{
  "model": "image embedding model",
  "dataset": "photos of plants, animals and fungi (iNaturalist)",
  "train_examples": 155796,
  "image_size": 32,
  "crop_scale_min": 0.7,
  "horizontal_flip": true,
  "rotation_deg": 10,
  "targets": ["species"],
  "num_classes": 646,
  "embedding_dim": 64,
  "arch": "pvt",
  "norm": "rmsnorm",
  "norm_position": "pre",
  "activation": "relu",
  "mlp_ratio": 2,
  "head_dim": 32,
  "fused_qkv": false,
  "qk_norm": false,
  "parallel_block": false,
  "inner_norm": false,
  "patch_size": [2, 2],
  "depths": [3, 6, 3],
  "widths": [64, 128, 256],
  "am_softmax_margin": 0.1,
  "am_softmax_scale": 16,
  "init": "torch_default",
  "residual_init": "zero_last",
  "optimizer": "muon",
  "muon_scale": "original",
  "lr": 0.018,
  "momentum": 0.9,
  "nesterov": true,
  "orthogonalizer": "newton_schulz_5",
  "adamw_lr_other_params": 0.00087,
  "grad_clip": 1.0,
  "steps": 7000,
  "batch_size": 128,
  "epochs": 5.8,
  "lr_schedule": "linear",
  "final_lr_fraction": 0.1,
  "warmup_steps": 350,
  "weight_decay": 0.008,
  "adamw_weight_decay_other_params": 0
}
Rows from block 6, named by matrix and row number. Rows with one number belong to one attention dimension. Each number is 128 + 32 x the weight over its row's rms, rounded and kept within 0 to 255. All counts start at 0. Numbers have three digits each. After the name is the row's rms in percent of the matrix's.
# v: attention value (model.blocks.6.attn.v.weight, 128x128), inputs 0-127
# proj: attention output (model.blocks.6.attn.proj.weight, 128x128, transposed), outputs 0-127
v.40 101:175099169146085175120136126141111165084130140043116143182159099168093124152153151122136148136145079134129158133153176146109156087172122112184109126147114154114072141125052209114152099113132149169137113148094108088090134070125153172127129162087135095115199118101053062096116135148136160155102116123082127106110150108063091084155079126088135110112151129165099130119121150170070129125185
v.41 087:118116196111129165168100087177139114143163106154072118109082097164170121150095110159179184126196175096128094209118152102104157108102174136131086113116116121116163141129092157137092117114131154080074053122103086171132161136148161119058158069112136110094131126101097115160098109124153138153103137126151141075142121092120128120086178111188140154175075145166099120060141147150184114107132
v.42 096:131135038154125146109105124161157171125145122173131185052180103121102125137126125145171159123176168110138158139133132089126157111123173098131073108154157083146095124147133173114108121072133123096119162189063187145153174156118062112166150127100151100155174118108065113200094154105151129139158146127102149179096171087157166130125071154108158131164119130142109140155218123136163123111156
v.43 096:153183070147143152140115135125097134139082112094184091089187070100193124092123125148124185111064141119148095125123118099102159091135153096150133116179178169118116152104182091113128096124142093096124140126134165144079148158079124166102155116101134109140092073170142174178152143129200142152087150142090123167140143183123152121147113123178125154075060167119153100174207133110129114184101
v.44 096:098077222101085104109057131111177122122111137116167105123175112136118082086083117122162128142114115147153100120106089154177140085154123188188175126152092115133143122111103173140113090112149192117139100058118117092126107127125155186075089134174119145128182097151132154157096149208076122158148126154131152171142137114091150079129148135140103144102124108144127148026154144139131076159107
v.45 095:166119138138142195160080138131181065120118158152153117079120157094141110201123135158177151052100097141116153137114147120112139140133191071162106175121131109080105137135124076176137106145078157145067107095139094100135158157150157135154049162132143091145135130087190127077118131095098208162171099146131117132117131178152139131167148111052153132114137127114096117113133095141060129095172
v.46 102:136099119118145145201119103118085170129146120128138151109167087159127164131089152126166161104143132150111152095105127152155131083146162142132156094106107132106093093104131185053138123101144133134182135118165140165067133105153194106107135115164105134136171071181172091077194087176138173165117114141102221130124130075151151098133082078126136113114131185121160189076136162136133133204089
v.47 100:163059118154115178153161118061108120105119186100186129154121153113130124145156129077153179114146071189169150168146162111177104073062121118139145143083146156106172140149123182129151100144167123108122068142062096117103065175096105179054158109065133112134134118109054103153127138133143186131098114111146117128162102122103139097130115142127139156167096165102149161183135148134178128150120
v.48 107:154102106077119110156108134108045071124144092184121126112124095114119131142174141138145106121147155184210149157112082132159111105055163149145100088063124121122136137169106140118092156105109130121103110121127112119135113112109138215084160128089089153104165133092136144104187142149161199153114125130179114147213184138141159149202151094103148138161120148126167181058156146152156115137128
v.49 099:158127186146169112160130134107088091151118100095148171132183154047132116179086076087093179191132147078122100133138161114131141117108111106155158096122081134161119154059127120118166128148158154093124179170130110108129117166112154114055141098128144151137067112122111122128109089137098190081089139174162110131144170163086068163153177163162184062182114106108116124129116172101127099164129
v.50 096:150090132111168161102121116160121141128106140119183090179147061144134124103176119149084127123129198195151164143082122101127196155143111126147109111141201132112094203122112138137177155173125139126138097132117134122159095148212201177121127162092170154134079165112142144117084140117128096145120102100143149158155143170138184210150066138128134122119071073116143132167130175152110132129072
v.51 100:123206117141091090054180094162143117081120164135153130156096074177158157135184128076144078145106163106123148168171133151136103079101078157059144110139120096104180142145102119099147134123114146133108094139111135079102128116103114107093130147149093123076057151095108101173068124150065131159110186153172105142162165157100102180140177165156164080174114139130085161118123104131169140121146
v.52 100:178174162137155069134069087133116117135075149142148135091150145165182148052198092131098092148175134160086116177173134119142114124134170108132193131125111143117158108176165163117135101069140157153164074123095161137121071116086117162076123117107187137090121126151189151084086149168141081141113179151112088145114097066166119115123150063130135086130070119144121123128116141105125131156081
v.53 101:101140128177192088141137140132167164153089076130137134113056096209120095167159154074153107130099141106079145107152106094166081094048114134099080143082131126112135086140138152097132101090136122128171124147061122133124138110133101107143178136120154158126093101094128136088132168092082198129090134159118090052136069121146141128164133143173135127140100095126132114170207076119121067113115
v.54 096:083110101159084101147128159161140153151118134163106144142080155158088136123107128095165164140130133178081140111112067117145117175120108078145172145097175149080083178083166049161105131113130155108138114181095066072141113116032174052117104131117097151158103118124150104086097169134089140186150139128146079142158063114119115128117144102088119149171104168125094127104062142125147101145136
v.55 090:155110125168184137049103129066083168109139098173121141124177155056177151179153163108065194109158120074115149065131170104117144142221104119146130116150101156128066124149139066127129135155131114124109134099155152134082171112196106082148096126140099133106198129157177147075156122123135154125143136135070112172171156142112127124170080165167124132137147099150109119135142127101098141120133
v.56 096:149078097099121084176117156102158127090120117137111121164170154101095158188168125173120108147165079095189079109149145150144128123135087187128177119141107106086129107091193152110167092190091175086131150113064090118104112101159161116082178144174107135104132108151067152176108127128127141136123105113099123192172128125176068135135123156104137181197059144159147129177137147113142104160149
v.57 089:083119146134149126137125166122118130159113162112098130185092110073128105184136144134117156115142109099138140152115145096164074170083114091133141105157238155068129143163126093139141100141127120152162130129071079165166095132096159163113130056105116119154149160110157117088117114181111155152063117101189161112108151081107171159138099068080091168134102147151135133165024162169130158126119
v.58 106:190078117126092155176106112147165092161139131136189144184110058167112160134141147150159155102119172075110169153156144089124120119056129085122100133089147147132128111136090213095107106118103150151151128103083151096196118142099137135106178115080148165148131100114108064140116181125138161148122075097178116098130104140129089073170069138081149189160152113071155127159171149153119104143123
v.59 110:152184148098119153151200093142109139128097087101099117165103125093096121106122107107187128152158136107125106117148094120141110101166126153131133154094150179112134132069181156109115157155139105101163166161126096095125128185135167044125130138130166129095128162160152110137140132104103200129111092157117192145099127132134181204094129029166104136120065104140137156210172149190146139173109
v.60 102:115177076145133203122147171175163092132132178142107071166103135192103126150162111109111121098150103144179075163140184135109176147120141141089083106137128107137135107114076121152117159158153171138114108101140122162120079113203203082155119119097161127121115160133167118083114114140136131130102115107092123109147147201072081140045119076091145051166098096119099149133105079122100110126109
v.61 108:148117153175112156080099107082073131138076131131102181133140143147131131149142098156093102145110086043110122212088167149140142082111073183162091181121102147165079129142091184194081141147164203063149112116184081135082153115181149103145122159197124126114141132136099127114152136154157111125163135095120124116121107136126083113182127099105111092113144081106106151102129158117067141123122
v.62 095:134104118095167107082181147154154174216150148125109088152113153171117076091145149125095140068162140136097155092138151117087163095119078100191115131157176131127186136147146104182091066122130165108102124131105065105126151125092110058146133127069116115154147105193163142093104145129127114149116095153122072134139169131116138107141133117125094119163073182182112051190132138107145077146154
v.63 089:107120182068151132172143092105168079151118122158144164129144146137143123142180147216134144107141120146092173171134146101067104142186107177121133121117136089088122174118133085181043127080123164126109184179140141130156099118116133149093096147126123146102140112078060113113146115065143094130150087128167147164121191123161073169117187109123150153190128174117136163180110144131099176119150
v.64 106:120185111140124147098151111148165088141119177132177108117141103142168104164098124112060095168149068181172101098173195108111137090134110089182164113182100139092112119135163172162165100106131169130161107219156071130102109093095131122130092163119148187133167124145124118129165123126087149181141141098123122095115141181161089151101162074146157144159168133115094172117150194135170184099136
v.65 111:120081144135172153110123148125112163134145130184156091169149121057043061112109109149115123181172136117134163149128104140135104100170127112148163156040149143092129099157100158143142154134114063133127150170070169107147097168117165112104065167130141160134075142072117095061114145150129096106125065157129106138107109165096132184144116074133159159113075141148156152139138132084166130054148
v.66 096:144111137139107100120147118129129153137162075130189116122182109108117142137093149158117139150083165093133134156127160096073129166126140111103129074011066138169166120210141179136121083151145157231129098117058176134139087129120109087116176120159131136212131084121153174074103124134142140154122131104154141136154125129133097089135079103188087131122155124082089152157126129139119137132104
v.67 105:125097094156157125117120132112142122115111080143073090145161089091153120107088143125202141184153116160154069141144093122131144148203119198185099174170161127090141090165193131131144145092195121136150111149143116110102111156085133094134138155230219106104140128103185082132120079155109139111122049134128110161159113162109107138150130089118118132139160049109117107152130114126109131115123
v.68 092:121152096221120135136152169139118158128167207129162154125070134127168124148095091129131145089154159106129147153146124132123156153131093136130125116132182101105166191114081168173174138129179145133188128110169122169166098166163159145128128169108110120171153165098144170140128115166115114107079132170105112143129200140078129137179111103117135125141163127185149061151024101074122070123149
v.69 107:106119118186156103114151120187097161155156072181108148157117151112086108087167066117158136188118108148118147117148179126140130119095076116098136064187147146116180098125176134134119134110078120142117124122200148121126107118149095144123164169121115087091134081175224140078093075165160065114061157146148110070143148093119145137120118119120133112159138143126145144156185094113196175125140
v.70 100:155146094090109146097093093147141106109132156128099125135089116189098117079113084072155130122176082096110106150151099108088134116127174081055138212138162184131146107172168128079163151092138084154116070154178094079130191121149136105159097091159152183093132162130108065100096114110148125129130113100107142115139146110123097098112150187126208087111157138101113072152126110101153151071124
v.71 095:196159134115083151172137125106149090134155123183090114110123148112139099146144110163125173150109096152120096099135116127121172128166125105161195166127122156100124127145183095148143132149123128173191110157125122094113162086110155115184135150148131098188125151175119111165161181133108135163136055153120141140167149153027111112193080102122103184120083213063081149118106106119103078095119
v.72 117:162119152194109161110123149105149159145105056143183118125143068120118097119124099066132095145135166107123159132100122190091103069125184123116072097085107101136128211170107145154125146120144161139098186128114157152183116111171103122141036109142169141066089135112155117117121151117143127117167113115100166076149178120098150184106175190076129144161121172163097098088111143125151137158099
v.73 106:117170146131101079116117175157151134120111071075129141121166168130114175128058102094118105079085048134193124124131100113102153158090150103131180158140109103105084144061167151134103111128112094124153123146139140092138119067158124146149124138211171152139138145110100091135168102108145227156146181167073127176105186159111114123173149108163117127125158103092127119139118132168139108142206
v.74 092:145167182111155120172120131124119199151149151084091147103101174178159126171103176110137090038095097102124168094176135115104121112074130124089151120149140114164162114102105147150130078119127140125109126114181060146113109141142149132147153095133139100135123166142117162154171138175099154161092165154067113113107113109167155105056081123181081141159077078095071154170110082084175127152080
v.75 100:127113107087111038115092151148176104149090092100161090162165111097153134137106101145122198136135149107082136136156129111131159108104148178127099177166093158160207196152098209138065106144104105104136138164103129089128197143159142160096148102149161132104120161092180166158147088137110183139130120178116102096132110094218131117130098155104113164119137124095193145159121146152126136106167
v.76 084:153079176179110127111130133132101126129136136085168130091206114145148138162169114121109118134109156136206127143125138128153145154072117151183141098029141187169098167066103079133117148125154162174172132103081120149161125198092114152134174147071083142199166107133135101172129131135074127127105101165159133103104189139119096089146093137149120093087178154126112174144162152156141117123097
v.77 107:065157074119120082119109090125124115083133105121203137171064151099103147106088121142140112155158143070119106161146149132119106100141171111108149178076186101175090175155140181111107145141090095118111128167118079084107155163135104094093108147169155103207029160117138125138103112172163135169167104136143170164161093143090130139119147084103107107102076170153157138143145125137090097143180
v.78 102:030129106100112159151166130128060125169116101121108153071083139175182201177098140137098133128072132178140114062123097159123099108078149077095175130139117100079127139152212115107184125093107086135147126112148120101144088140155127089086139089145112133102135134172144153122113170164147185112115205142108121097121113134142159146142125141109131140105088102134107187056137088109161118126094
v.79 086:089097098174193103086135123108142128108158119105136127140094102138135130156071120144140238110138192134141138097085138137137140159125104185155101138137137140094132127150118140134166103096186072119117165120119094079131118178138157132163078181095170128165104129134066177115019142050088173146164141140164172102103160135065127118152162144131099141162101098122107109115178120119091125105140
v.80 098:140153162075117057107090107117108107143174148121148130065131122143134181116099159044107091138125110130167176141106058181101107101110130112046115114108132125139167153136103130087078046118167089115104124144140148119089115137139070106163039104128123175132151116155131157077117157131125167100105169163082171095123175199131142125145158146110115078129127075093143098098138090123124129087121
v.81 113:111156085112142028084137152189179118116125170108121094092148088138097123170108075101120124116191156104099087133082119171107121038141102137130121124142141189130113157127090167185136110131138163115086076121112096159112174127158124133167114099151122079137095126127150139123121118121169134105151098092183173105135121116095088080073140174090131126155102120179118032173118117169098172130130
v.82 091:049096075098089144165174099170083125092109120135142095113135163172160138135119100119128112076188094127109164132147074133142104149109106123099157190130137158131141155100162141151071128069120103087118178149141113129153111189148089190094114100136131170118117120024134156116129110104131133138129139090102107142153142056196120147212116121136174118157164150088106160185147123104127078106108
v.83 094:130133171129094146117100115173142120125136168159143116119150162148168141177129151156153119113162089119196112162206139140163143104149146108110064140170126140114179106147103126145106156120139097098107117161113164170104163107174151182119136118129145128048158122123087064102132138145148159200192137157142088166113072164073101091095177120144213123120097119118169159184090183134188158151150
v.84 093:168159086130040147178107135170172096121178133135134143166125096162086057141086141147147102137155096167119109059161111128141084115108141107196167093186151124103057095112125109141114124147054106135129140109149127145188159126058161139106102155131157128082104132131100151159176153088116160150129103129136103163169097180082117133139165064115107140158097135121154138068201156135146123115139
v.85 105:101163162120166132111109133160093109136152084124176159149049175143139066134136168166099122144103130144115180139103119061071108167140152110137165105087103152133113140094112213162143130115098115116121168084141163123122133154141135066112165133084115103128110106089184175092162093112127108074089117125163131128086124139235092132084117160185162141118158080121091101128158147128173198117116
v.86 101:153106105110147140079132117154141117146138119121138098126152148150131149133095183144120124125109122171155115161137157056118100176146157125098131126168139151141098061082119186139158156151142181104097119178125164100188098188121108102105141115149182117141099109141072180119136094081067144134113140080143186180115138067178111156116152160141086183180136074133080149071213167185113142151112
v.87 105:163091092167163125117204146117158137152181111108091152156115130117099076108133160108107077087092095188127110115109142093107134127179180111116105079151126122114072152098132068108102100132090115121160066103173164081164118141097076119129105156128170132123102150132136148137133089165092107186065136095103107092119150167126157105065183190163074098170090126124106064070139166114142134147150
v.88 105:174168207098159187101077121141131123130099117118125142129111129123091098104180099091133113114148186111096132170116217106140128060132140086124153109137128126135068126141104184101134145111169145151124175173136138161130075090168142102158158106119064126200135189102124159100116151153124111080061086085145193143118134151076086103103135154163159127173096110112072129143139103099140120088097
v.89 089:132122152121142207161116151107159099154180173090157167138157130121123060161123179196120055080090131113154121148131166195123161123169149136180095121154139126119147154098137134141117124119147125107155207091105125102130179098101161146172153170146096111157155078171182147064147180138153162081132111136150128132103065166159154130141134144171126134087126112117104093222117111133150089163143
v.90 092:112098091066164121096131086141159107128138184075140096133172161104116121150099135171167144125088105133174139155063110158083092169034153127181113178191090160157142099077138036142091133130123140125113141091103139154102087147134091122161108111136153112118139101099127191134156127116146104152143153122175189167108083101125147141132140160140049129096144071089122128162175120178124144117096
proj.40 106:149134160125142128125072141112171114133103125224111103116121157145092075099165108106138143111101108151159057165062156152215095113123158153071085118183128153169157091134139154134061171137104126116134111097157166115179137132125136064120108116154138145116144156138165137117117192122112140107148116206173176136124131115116143210119155152116100087104059123128119172162103163095137081168133
proj.41 096:051104103177157143123120142125061138129139080135180118110169193139121167148116098142157170141154228135160092067173052130095146130155118100151157157152145159080193122103130129130109134136089155156133133111136203061039122094119149133109108138159142125112117082109132143132162163156101093122161160156116114156159116136167117150175145119118138130112176108106114136085111152051109151100100
proj.42 102:084138160084109094093105121130111118108078128107155101181117177070172115109065115094092126137079093183125130133139093120164165159160153103134124108133120150103177164110117067162137082121113149108110090050156110119082088121083154085096160098121170150106120112128177125097116098141127108054129109085132200080160108154089114121138230160122128090116125118124121091102117093079124176108176
proj.43 093:116152161134086139088116138123147159173173155093120134204066142135113131167143150126104121134125168113118138113156181095107093179087103164146123106090078107092174125141060189170088146095184129152134184182110160139117189147180132112121154086139177105129111147126122138123107069170112160081125124129221123141128098095113126143127146113137126162197171133095150159115071054140093108092151
proj.44 095:124132130190125162137124060156050146077083076128093121142153185149150109123220209138082182115140136078160098085114152133161138170132057130103123099085149165148111127142169160119170152153094142136169101145128186110104189111156114134115142160117183089152150072100149145158131093106158129120139097144159109165133126123149145175183128149130157147152205113135135100137090166154139123141162
proj.45 095:119166170138116060113101161154164191103092127126149149109184105094151149106108138090140161181157166062149079112118186137172154050139125146118137120158100126147115143108171111091166146108179154149098078177138145087087121149154128139121154108132093180192112167132089118146152132122109091035161098185169161137099101109118165130189134151165135112086177143158134106197130157142146130109129
proj.46 100:104123182125160152097182142180206103072076081148127087108091184144139061092156132191095143113122148167172128141171140099135137136094092132143144067126138131158161130119149165137085155129137151156106144132107121182176108105072121084141142110153173097129109093175124190177093141144184088138138147130130069134135124153108087133084156141121089175144156104120095159170071088142172096140181
proj.47 095:104117164065141116077147144128093167112157154127139127131127106201085159175121072193139091148161153102103081106090159121117174100163088170130048144194101103126137122118126173123045078126118155119120199096156122137167124066136095126135108167155136134103116126131131105075151129147133127114141131111120153182103145106086103116140201129147170059098172063125101092151157092111128126091105
proj.48 115:122091120177150172123163144192125142079103147066126121101145174192138159084160145137142062140135147082125111101179132116139103154087093123127124111120095071116172110112145186184123111128155127094164147089126083110124139084221114130137106188170135083141143141099105144120188080135120088087168144118147177129148101137100068065070101141151102119123174108116097097184109183108098127127112
proj.49 091:140160101138106158168091105171143166145176139169103137143118071153156121111147140179133073115123147072136137148135113143156155127120111191139075151125082076149157138216061152127121132124120097169180140051172168100104134143126130137163121161116135141109149056161168115152156095104135111149085124126142130170181190092161118114167121073126044122109142125078087160144164148131132183084165
proj.50 099:165130153176116121162121124110121142125095172156103129102120105171151125182068094136178097099138150078164134092081119130145128142091143146098125167096091078116124095185154140088118070104102068090161091136154137162117160091126112117083190102141121078163220105164125115119154129127154117171184127151147109184109141098180140074091174124169135148118155193110137135152096099078085121181181
proj.51 099:131102104109079177159140186134097117154126132069193116083147185108046118077115148111139094166177143086124068092160097097136124111099118137103085152155154156125050109113119157118069135158179132078110162135096174153112132136151160144116118108111175133111193079112119131098102149097101098150116120101142149107148126129147102111173123153159092128160072129116129103108219189139093145097190
proj.52 094:095159116154119174141175160114107153123114118140138130201106122126171131139092151132141143073157071055151118130093072109092167156115111116109135129105173146116129135107128151113089149187145140140078190180135137172166111063122143083148132148123085109167134101099166107195101153164126184134138145110095245145139123160132107163137143097103088190108127162102182165163087143128140141169177
proj.53 103:103122110091092162111144125112128110099156131130151138123158217081073187077103134186062128150153130118104083154097138043144173135155154165155167100103182138148160127135153207175151152126129117114105098127138058152156131150140111095110093133121071093078122215126090139108119149103154075100147162097096133175174133099115074087120161097137080132099129158159102117126111134114140104162116
proj.54 104:174071072123107115111155136114175082089120086135138155108132116159149148079130147094103149145157084169155076093138163151145161098119133120150135184122151063178089151165075139076142098097103135129074176073134174188106106131147096123145216117097114114149108117117121112168174164117143123091112135153125156158156160132129112153088190152110142140167183114147143122116151144119062045190105
proj.55 088:135184139131073143135152091182188139094139144159082147177076070137165112146073112155149127127156161200145162194131125131153090143115158159155120143164071134129141127150149169078168146136127069171172108139173122148127147184093184110142128083163125143161143157084082133143089143168176107136144104106167160113091098132177156166127115092147134167111091136146120174198185132185148155119130
proj.56 097:196132105112088149151117073144105111148139158046079097118087105135118036120107120177137112203129139130147136135093140125136196133157116145106121115180093149122125117163081152208094116129171032120179112100138148150102089151143104125173072114165137128108170112114149112137146096141127092140169168146135101137094144162146167157073132124176158107096134088135141130091199100150109099105090
proj.57 083:154183098145179113102161131106137085104128134198119144115141171145162185142124153203222093119170088121141140138120157133112155104136153146160076119057120122170158114126125142071068134194118147125127134132116122122114097083151118098157129150132095143193101104079148112137151145102090101169204157185079121149120183079140125118116098146107188102114155139141166148114165091112110091162069
proj.58 112:082086155069142117100154135120167134113108181129119068112150154089173129144166074123145117116129099095185114123063169138161153111175148203123170186138160129112099107157141113180123147080149120144141113129154174093120106104145140121122082170155120123098120167175140153074196092138151069118144157148090132122200160120127126113103183121124108078105176132134164109182074133042116139115167
proj.59 099:135064144151143098140094148093138134126093170123140113126102125168102200171088110223158101139138147083160170102143149140142149164062092075145133088131127094150156106166124123142100106121114151092146068178120170148157077124087114176171138076124119104101108103142073132144087169114141111142155149127154137119166117115136113102170119108078124187185189151116083123102074072098110082065091
proj.60 099:138103140070115114181096092081108125143132081190142128120173138123121137112119078092175101173114169102118123089103095166112140117136143109088107129147131140121118104131159118158108073131140103085142119158136118091158084115099111165099136099140143163148232114152095200152124209087121183113160081165133124161139135095142191106117087113162083123054131211117089080115165142134175135139169
proj.61 111:146132140148121104205149098164126100088122118195161098123101081112177139088152143107128148124131102179084098114103106151133074161111177139106138142175155115128155148099118176085162123126094070167159093182129146086152116137100150152057073157160203151084143130087120179126052122071132152109115162172147126144123130117163200152175149160157077135112118092122105107144105197139157159127136
proj.62 097:130128089167061153094077110072192095109105128136128121141177142162156123155124108119101098146121140132134060133105105122162162150088216134124121145152152146107100144090072159108166151184181086136117098140143182137164114153141107123120178146107080105100072164095125101196138182150132158098134158163128165130137130153111115190151138091131178154162132153156130151055156083101172117177062
proj.63 089:171138138175107105079147149108097127176108179117123145111142095156141090149070103112086063099178159162181081151187102214136150134165186120089142168113114139115128087125113108127163123107103112106179157102180121152145087101096102143144100123140122136122097166192186120111145121130106084107121124100068085123114042154118145145197119104117114146175079051140165117107106143092136132137104
proj.64 105:138099074118184106199138126088133151113115142120129151136098117132121068135155174102149124085039142098051111129110130144139135136140129192086079137136151124143090058115112095112143188126119109114128113077144165114097151171134100118087093140183116101063131108200049148144164163097122132140133139086113105132106091118124124108104065132126106070126134109198117130136145151204085111123082
proj.65 111:123119158134076159169091136141170091103134093129107108136114115192115148159193166157087119136084120136150103080088156090139159164076125113065113123199060122158180173136086132159124202151124120176175116128144131170109118123142116147153185077081144115128103164071118186150162075129135184119138160082168128133126127059172132123166093148112094102102077085128138142108124139165120117128081
proj.66 104:092106141064095176125100111095135069127150129053124104164122143125118056153210137144099170101115125161135093130075157092151154110062081164116153132145199099110113165116094113120157126113094093080116148162160103125124107135126088199094112134121136180130075159121110159093127103114162117116089121120085120091084141139096158111094151099111156147121153130193126063163131075102153095200096
proj.67 108:088132153197135107149182111160106141097194162108130151096105152183156122110147137152092068118121095104108146152132131125136069070127123121096191122101143094170099058056104079114060112164087117136118173095071090128129136077077076131114086059073111145147133138084111184154170137057125145146160119156124135129089140166140142144151132144193163153132126138101103096127103140131138156128146
proj.68 090:127133175149159166148110088139157133122102142097121117149111155164132152095112125159147145139076077082160126108192149124088127056140166091136131110157115168085106084117165068121089185086070140114124105135052126073107102103172148122098124091051166152104144085123120128135054160149117113089176216108152128123127142107158123185170117150107096186133083158110113148086135107110109157103088
proj.69 112:150142121107126107074107104099176140070132152136108095099183086173114151137151091148099114135139112112121122147121114088099124096141150094138148140172170110129070103129095116126078132114127156058097097100068095135127129097148166139100111109152185125193124148170069097126180143192108206097144198145162058126143106185146106162148095161168104139154112090097113145105086111157130045087094
proj.70 096:116092102155152083104126130079110106122148123145157168107184139162094118159128184179101098136098145106108106102144143117130124083145055164154113112069122109138149128130097131137123122171073120131159179104149189110107091171097100087080109140107112075164114152149141069180101132068144211086118078192183084191083128129104151081190106142160124143164145157099110142085167115136109155131135
proj.71 094:075082089137121164099178099194134138098147130098179087118191142188141126126077121164068158111133152136118150128140226158115072129104102135088152153094132121151155140116115168130134075141152130135135155100062102113081109148094103138078095152120118125077106145072104172112135102087201060098106133132104154100157103112163136115106113117180122174103109114193086064140107163109138126123142
proj.72 112:054123061103145155176111085111076136122122158142089077142079165112133117110154153149114160102149093189096126119093132095123185148169082078196144195173093119158132122111060136128116129093102127101180154102133092211159139106174145110177079117077160124128163100111135128135138116148127102132148190157120077197154131089141135105090139068159140117172125139137156130096139134133121147078125
proj.73 101:144055133137122093131186066114146120160100109138130184176098129093104101157094092123112116159130151083061063142145136094176122119188094137099068172066150118141083113134096147160180135106124085222121111112068095128136106107127132108066085120127139125097140094119115134117124119132102090144186137152123103099052098098112176120085161177125168147111103143143167118131083182155120141158142
proj.74 098:115142112085165111092145139141166041155109080137124118182205121102156109097110112118138067161152131093125129131178106107084116144196103119206084139176170109116146095178168112068179160132116135129125123160114163082072074124140112165120178150166129089129155123125171119136121144105117146072113147117189170144170190126090142173129094168142140135117172178088167111144112124111097161145110
proj.75 096:151150081157123192145177079197117121180177120178117102161104084126141114163146150098146133082167064125154070111155106083140114131091133188072088133140167084116140113143138121108198093051154112156161062150151157138145116173098117087142095160091056132142095131139115105123132082073121138127121211121124148101130177176098117146172133118130103139130131160133147149156136094106148090162120
proj.76 091:111185126128137156152141122128094195119160132070141086123128173101171133145089091116152190096127119173115219080137096130103133125095137123181129093177132096121141141124134168112158143157100069115095146162169118148149148111104118156092125167144129159076074078119163190089115188166100105140121174090088174130098051079132133139130179113131164147188167146169126097139124079118185121132142
proj.77 104:155111131135158159089117111141120107154093138179056168129125077138139070117119079165090148136125101117144115111113145106135112124109106167127141087136087182114093166140125111160123103060134141078145145113111154133123129053113184145176084117098146133077131143079048199052104063075136156111128067136107088097150106135158134127162076149094130122141078045111106126134086149155112161150104
proj.78 093:223126138091086148101076116093159154126125135077170135142192179080068122107149130179137106178165164145175140166099145157154114104194084130135098098122123148172116128138109111140144108169110135138076096125136109158091163109145166118172105144173135130104114148105126053119127115125116106096208103141184128133140137156116139109086147165097142106190156158122159101189081138165062158175153
proj.79 095:159137150145109165100061168146097122082134193138139110124138106149166138103136154178152081140134116129200115111154076160128128116153165143092142116119159180172107134047102115112100114128142144158146161151113104104099154098135113090198131101119044184095111116102138077129104129125195168116103171108113127101137091111122154102144095127113177169180199073057123156110117069109159174122157
proj.80 094:150090109167095150111103128057145126137109106109175149134161126108099151155089147134160171111140201107101099135119110119139178115187101126161158147130115112128096098171169116140201173121102121165099122088146082100132113163129126132110071087089167152185145135122150067179126145110160158177163145118132061197068105137091139129170158119188217150154179138153160147141118113115090155179126
proj.81 104:089128133131158171159133141105134140113116095167107142137123121112119165129204168152146161101106070103092152060164140115139162168115136143175142125152146113163136130112126179128135113134166080101175148120146087047105107167103147062145069062109149166121133140171146134140122176068176091162136111145074062169163118155146108129145080116148138124151102070079149171069143095074166100087086
proj.82 096:203133141097121115116077101122174172177143081095168114164116115204108119148082159157103139138106145082143074095121117110163047077152097133117053069179109105135103146163149158112128154149122067148126069129138156097122139122112184079149054154095165140116144145087173125103154104122076155106170165120107129109103147121080141176106097122068137110136102139145157170132140128141104146175161
proj.83 101:120101116143097166169162155121118099160127159099095191166119115085128139122145200076156125117083128147072091130114131047143123135092115174154098120133160134153081099095124110142105119143115154135126098142153142143177171105098130111093144097160115131104156133097147149203128068147046068104067053180169112139131150140156122172155101170143132127068165133143051132097131083146097108115178
proj.84 090:095162153132164154127170132137081150135148125063096088137094128085141099107130186146124107122140123015150120152104150122143177179138133135139085121084138139120120146169067137162088137119134188171081122144118174125087116199117149118172169122169157117097157154111151140096110087132113082098178120115081130110116112041162166131176097148166093076102117115147112137142175201154182131140139
proj.85 109:147074118094153110126126132089181096105149145168073117134103138147091110141143091073081091088131161090144101119189143164198136137130108120024138144205140102170121123147109097098147171103084135147100103188147123117143085150114127139137215157133128094153115103145184087094129179121168167104121117063105120142161188133124169140078147147092087088142120146142172151122135163109111131158085
proj.86 094:157147111076182086107164136134113174123092202184102122124132133127113097129105178129113102106154107090142127094136083159167114143097104118151096087133194160150132195140149093125107105080127102123157175121155120141136144171093136129203153150131088148085150137142178172124110186139171159113146146143077131094120100177098163119090096154085150031106191173158143140179134169176151154157138
proj.87 099:096133165080145074122102105059075128135113120174100130115152201066100105137092083150104114173180163065105121190149119137094117146115115067120151117134158087117155101169135120153126163118149143180140165106100183192124114139216137168137122130185177086107222128150159126152158119097143178098158125174136118127087133126137098098190107128138148107131138127144123143112081141106146171117148
proj.88 095:074129089117135100108155133145159139087126139127139067113164083131167094164117190161096125168105128160129125072174124114080193176076141135081119127159096159113140153132104117108097122168080126074107187107091147135101095177129123136135151128087208102102149157162164155158110225154189128093144138148154082148133104077093163138125080071137100130162150117144145121101143119131079185151085
proj.89 099:080147198120146138135143165155132161165129109122086107137077082133072108139108107050128104112077145113128132148142124143088123140094094097102115141133086120165058111132149151080171158149107158129115095171123130153143108135103070122073137065128107080171043142146186124154139098122093031161116125090074178125124135154098100161150149099204132127130111134158147110082094179123104172134107
proj.90 087:143147178122118154062117147125122134113152104163093195128127073080146099141190163151154140152156128072099119158106110080148128173148109113117165091114156080143115143180175156133119089184127098134133191168100169105157121137119095186112187149158104091123142148061165144079128099108117097135145129091090111030138131142126092139117130144190153106152131199103147169117184098118193143133118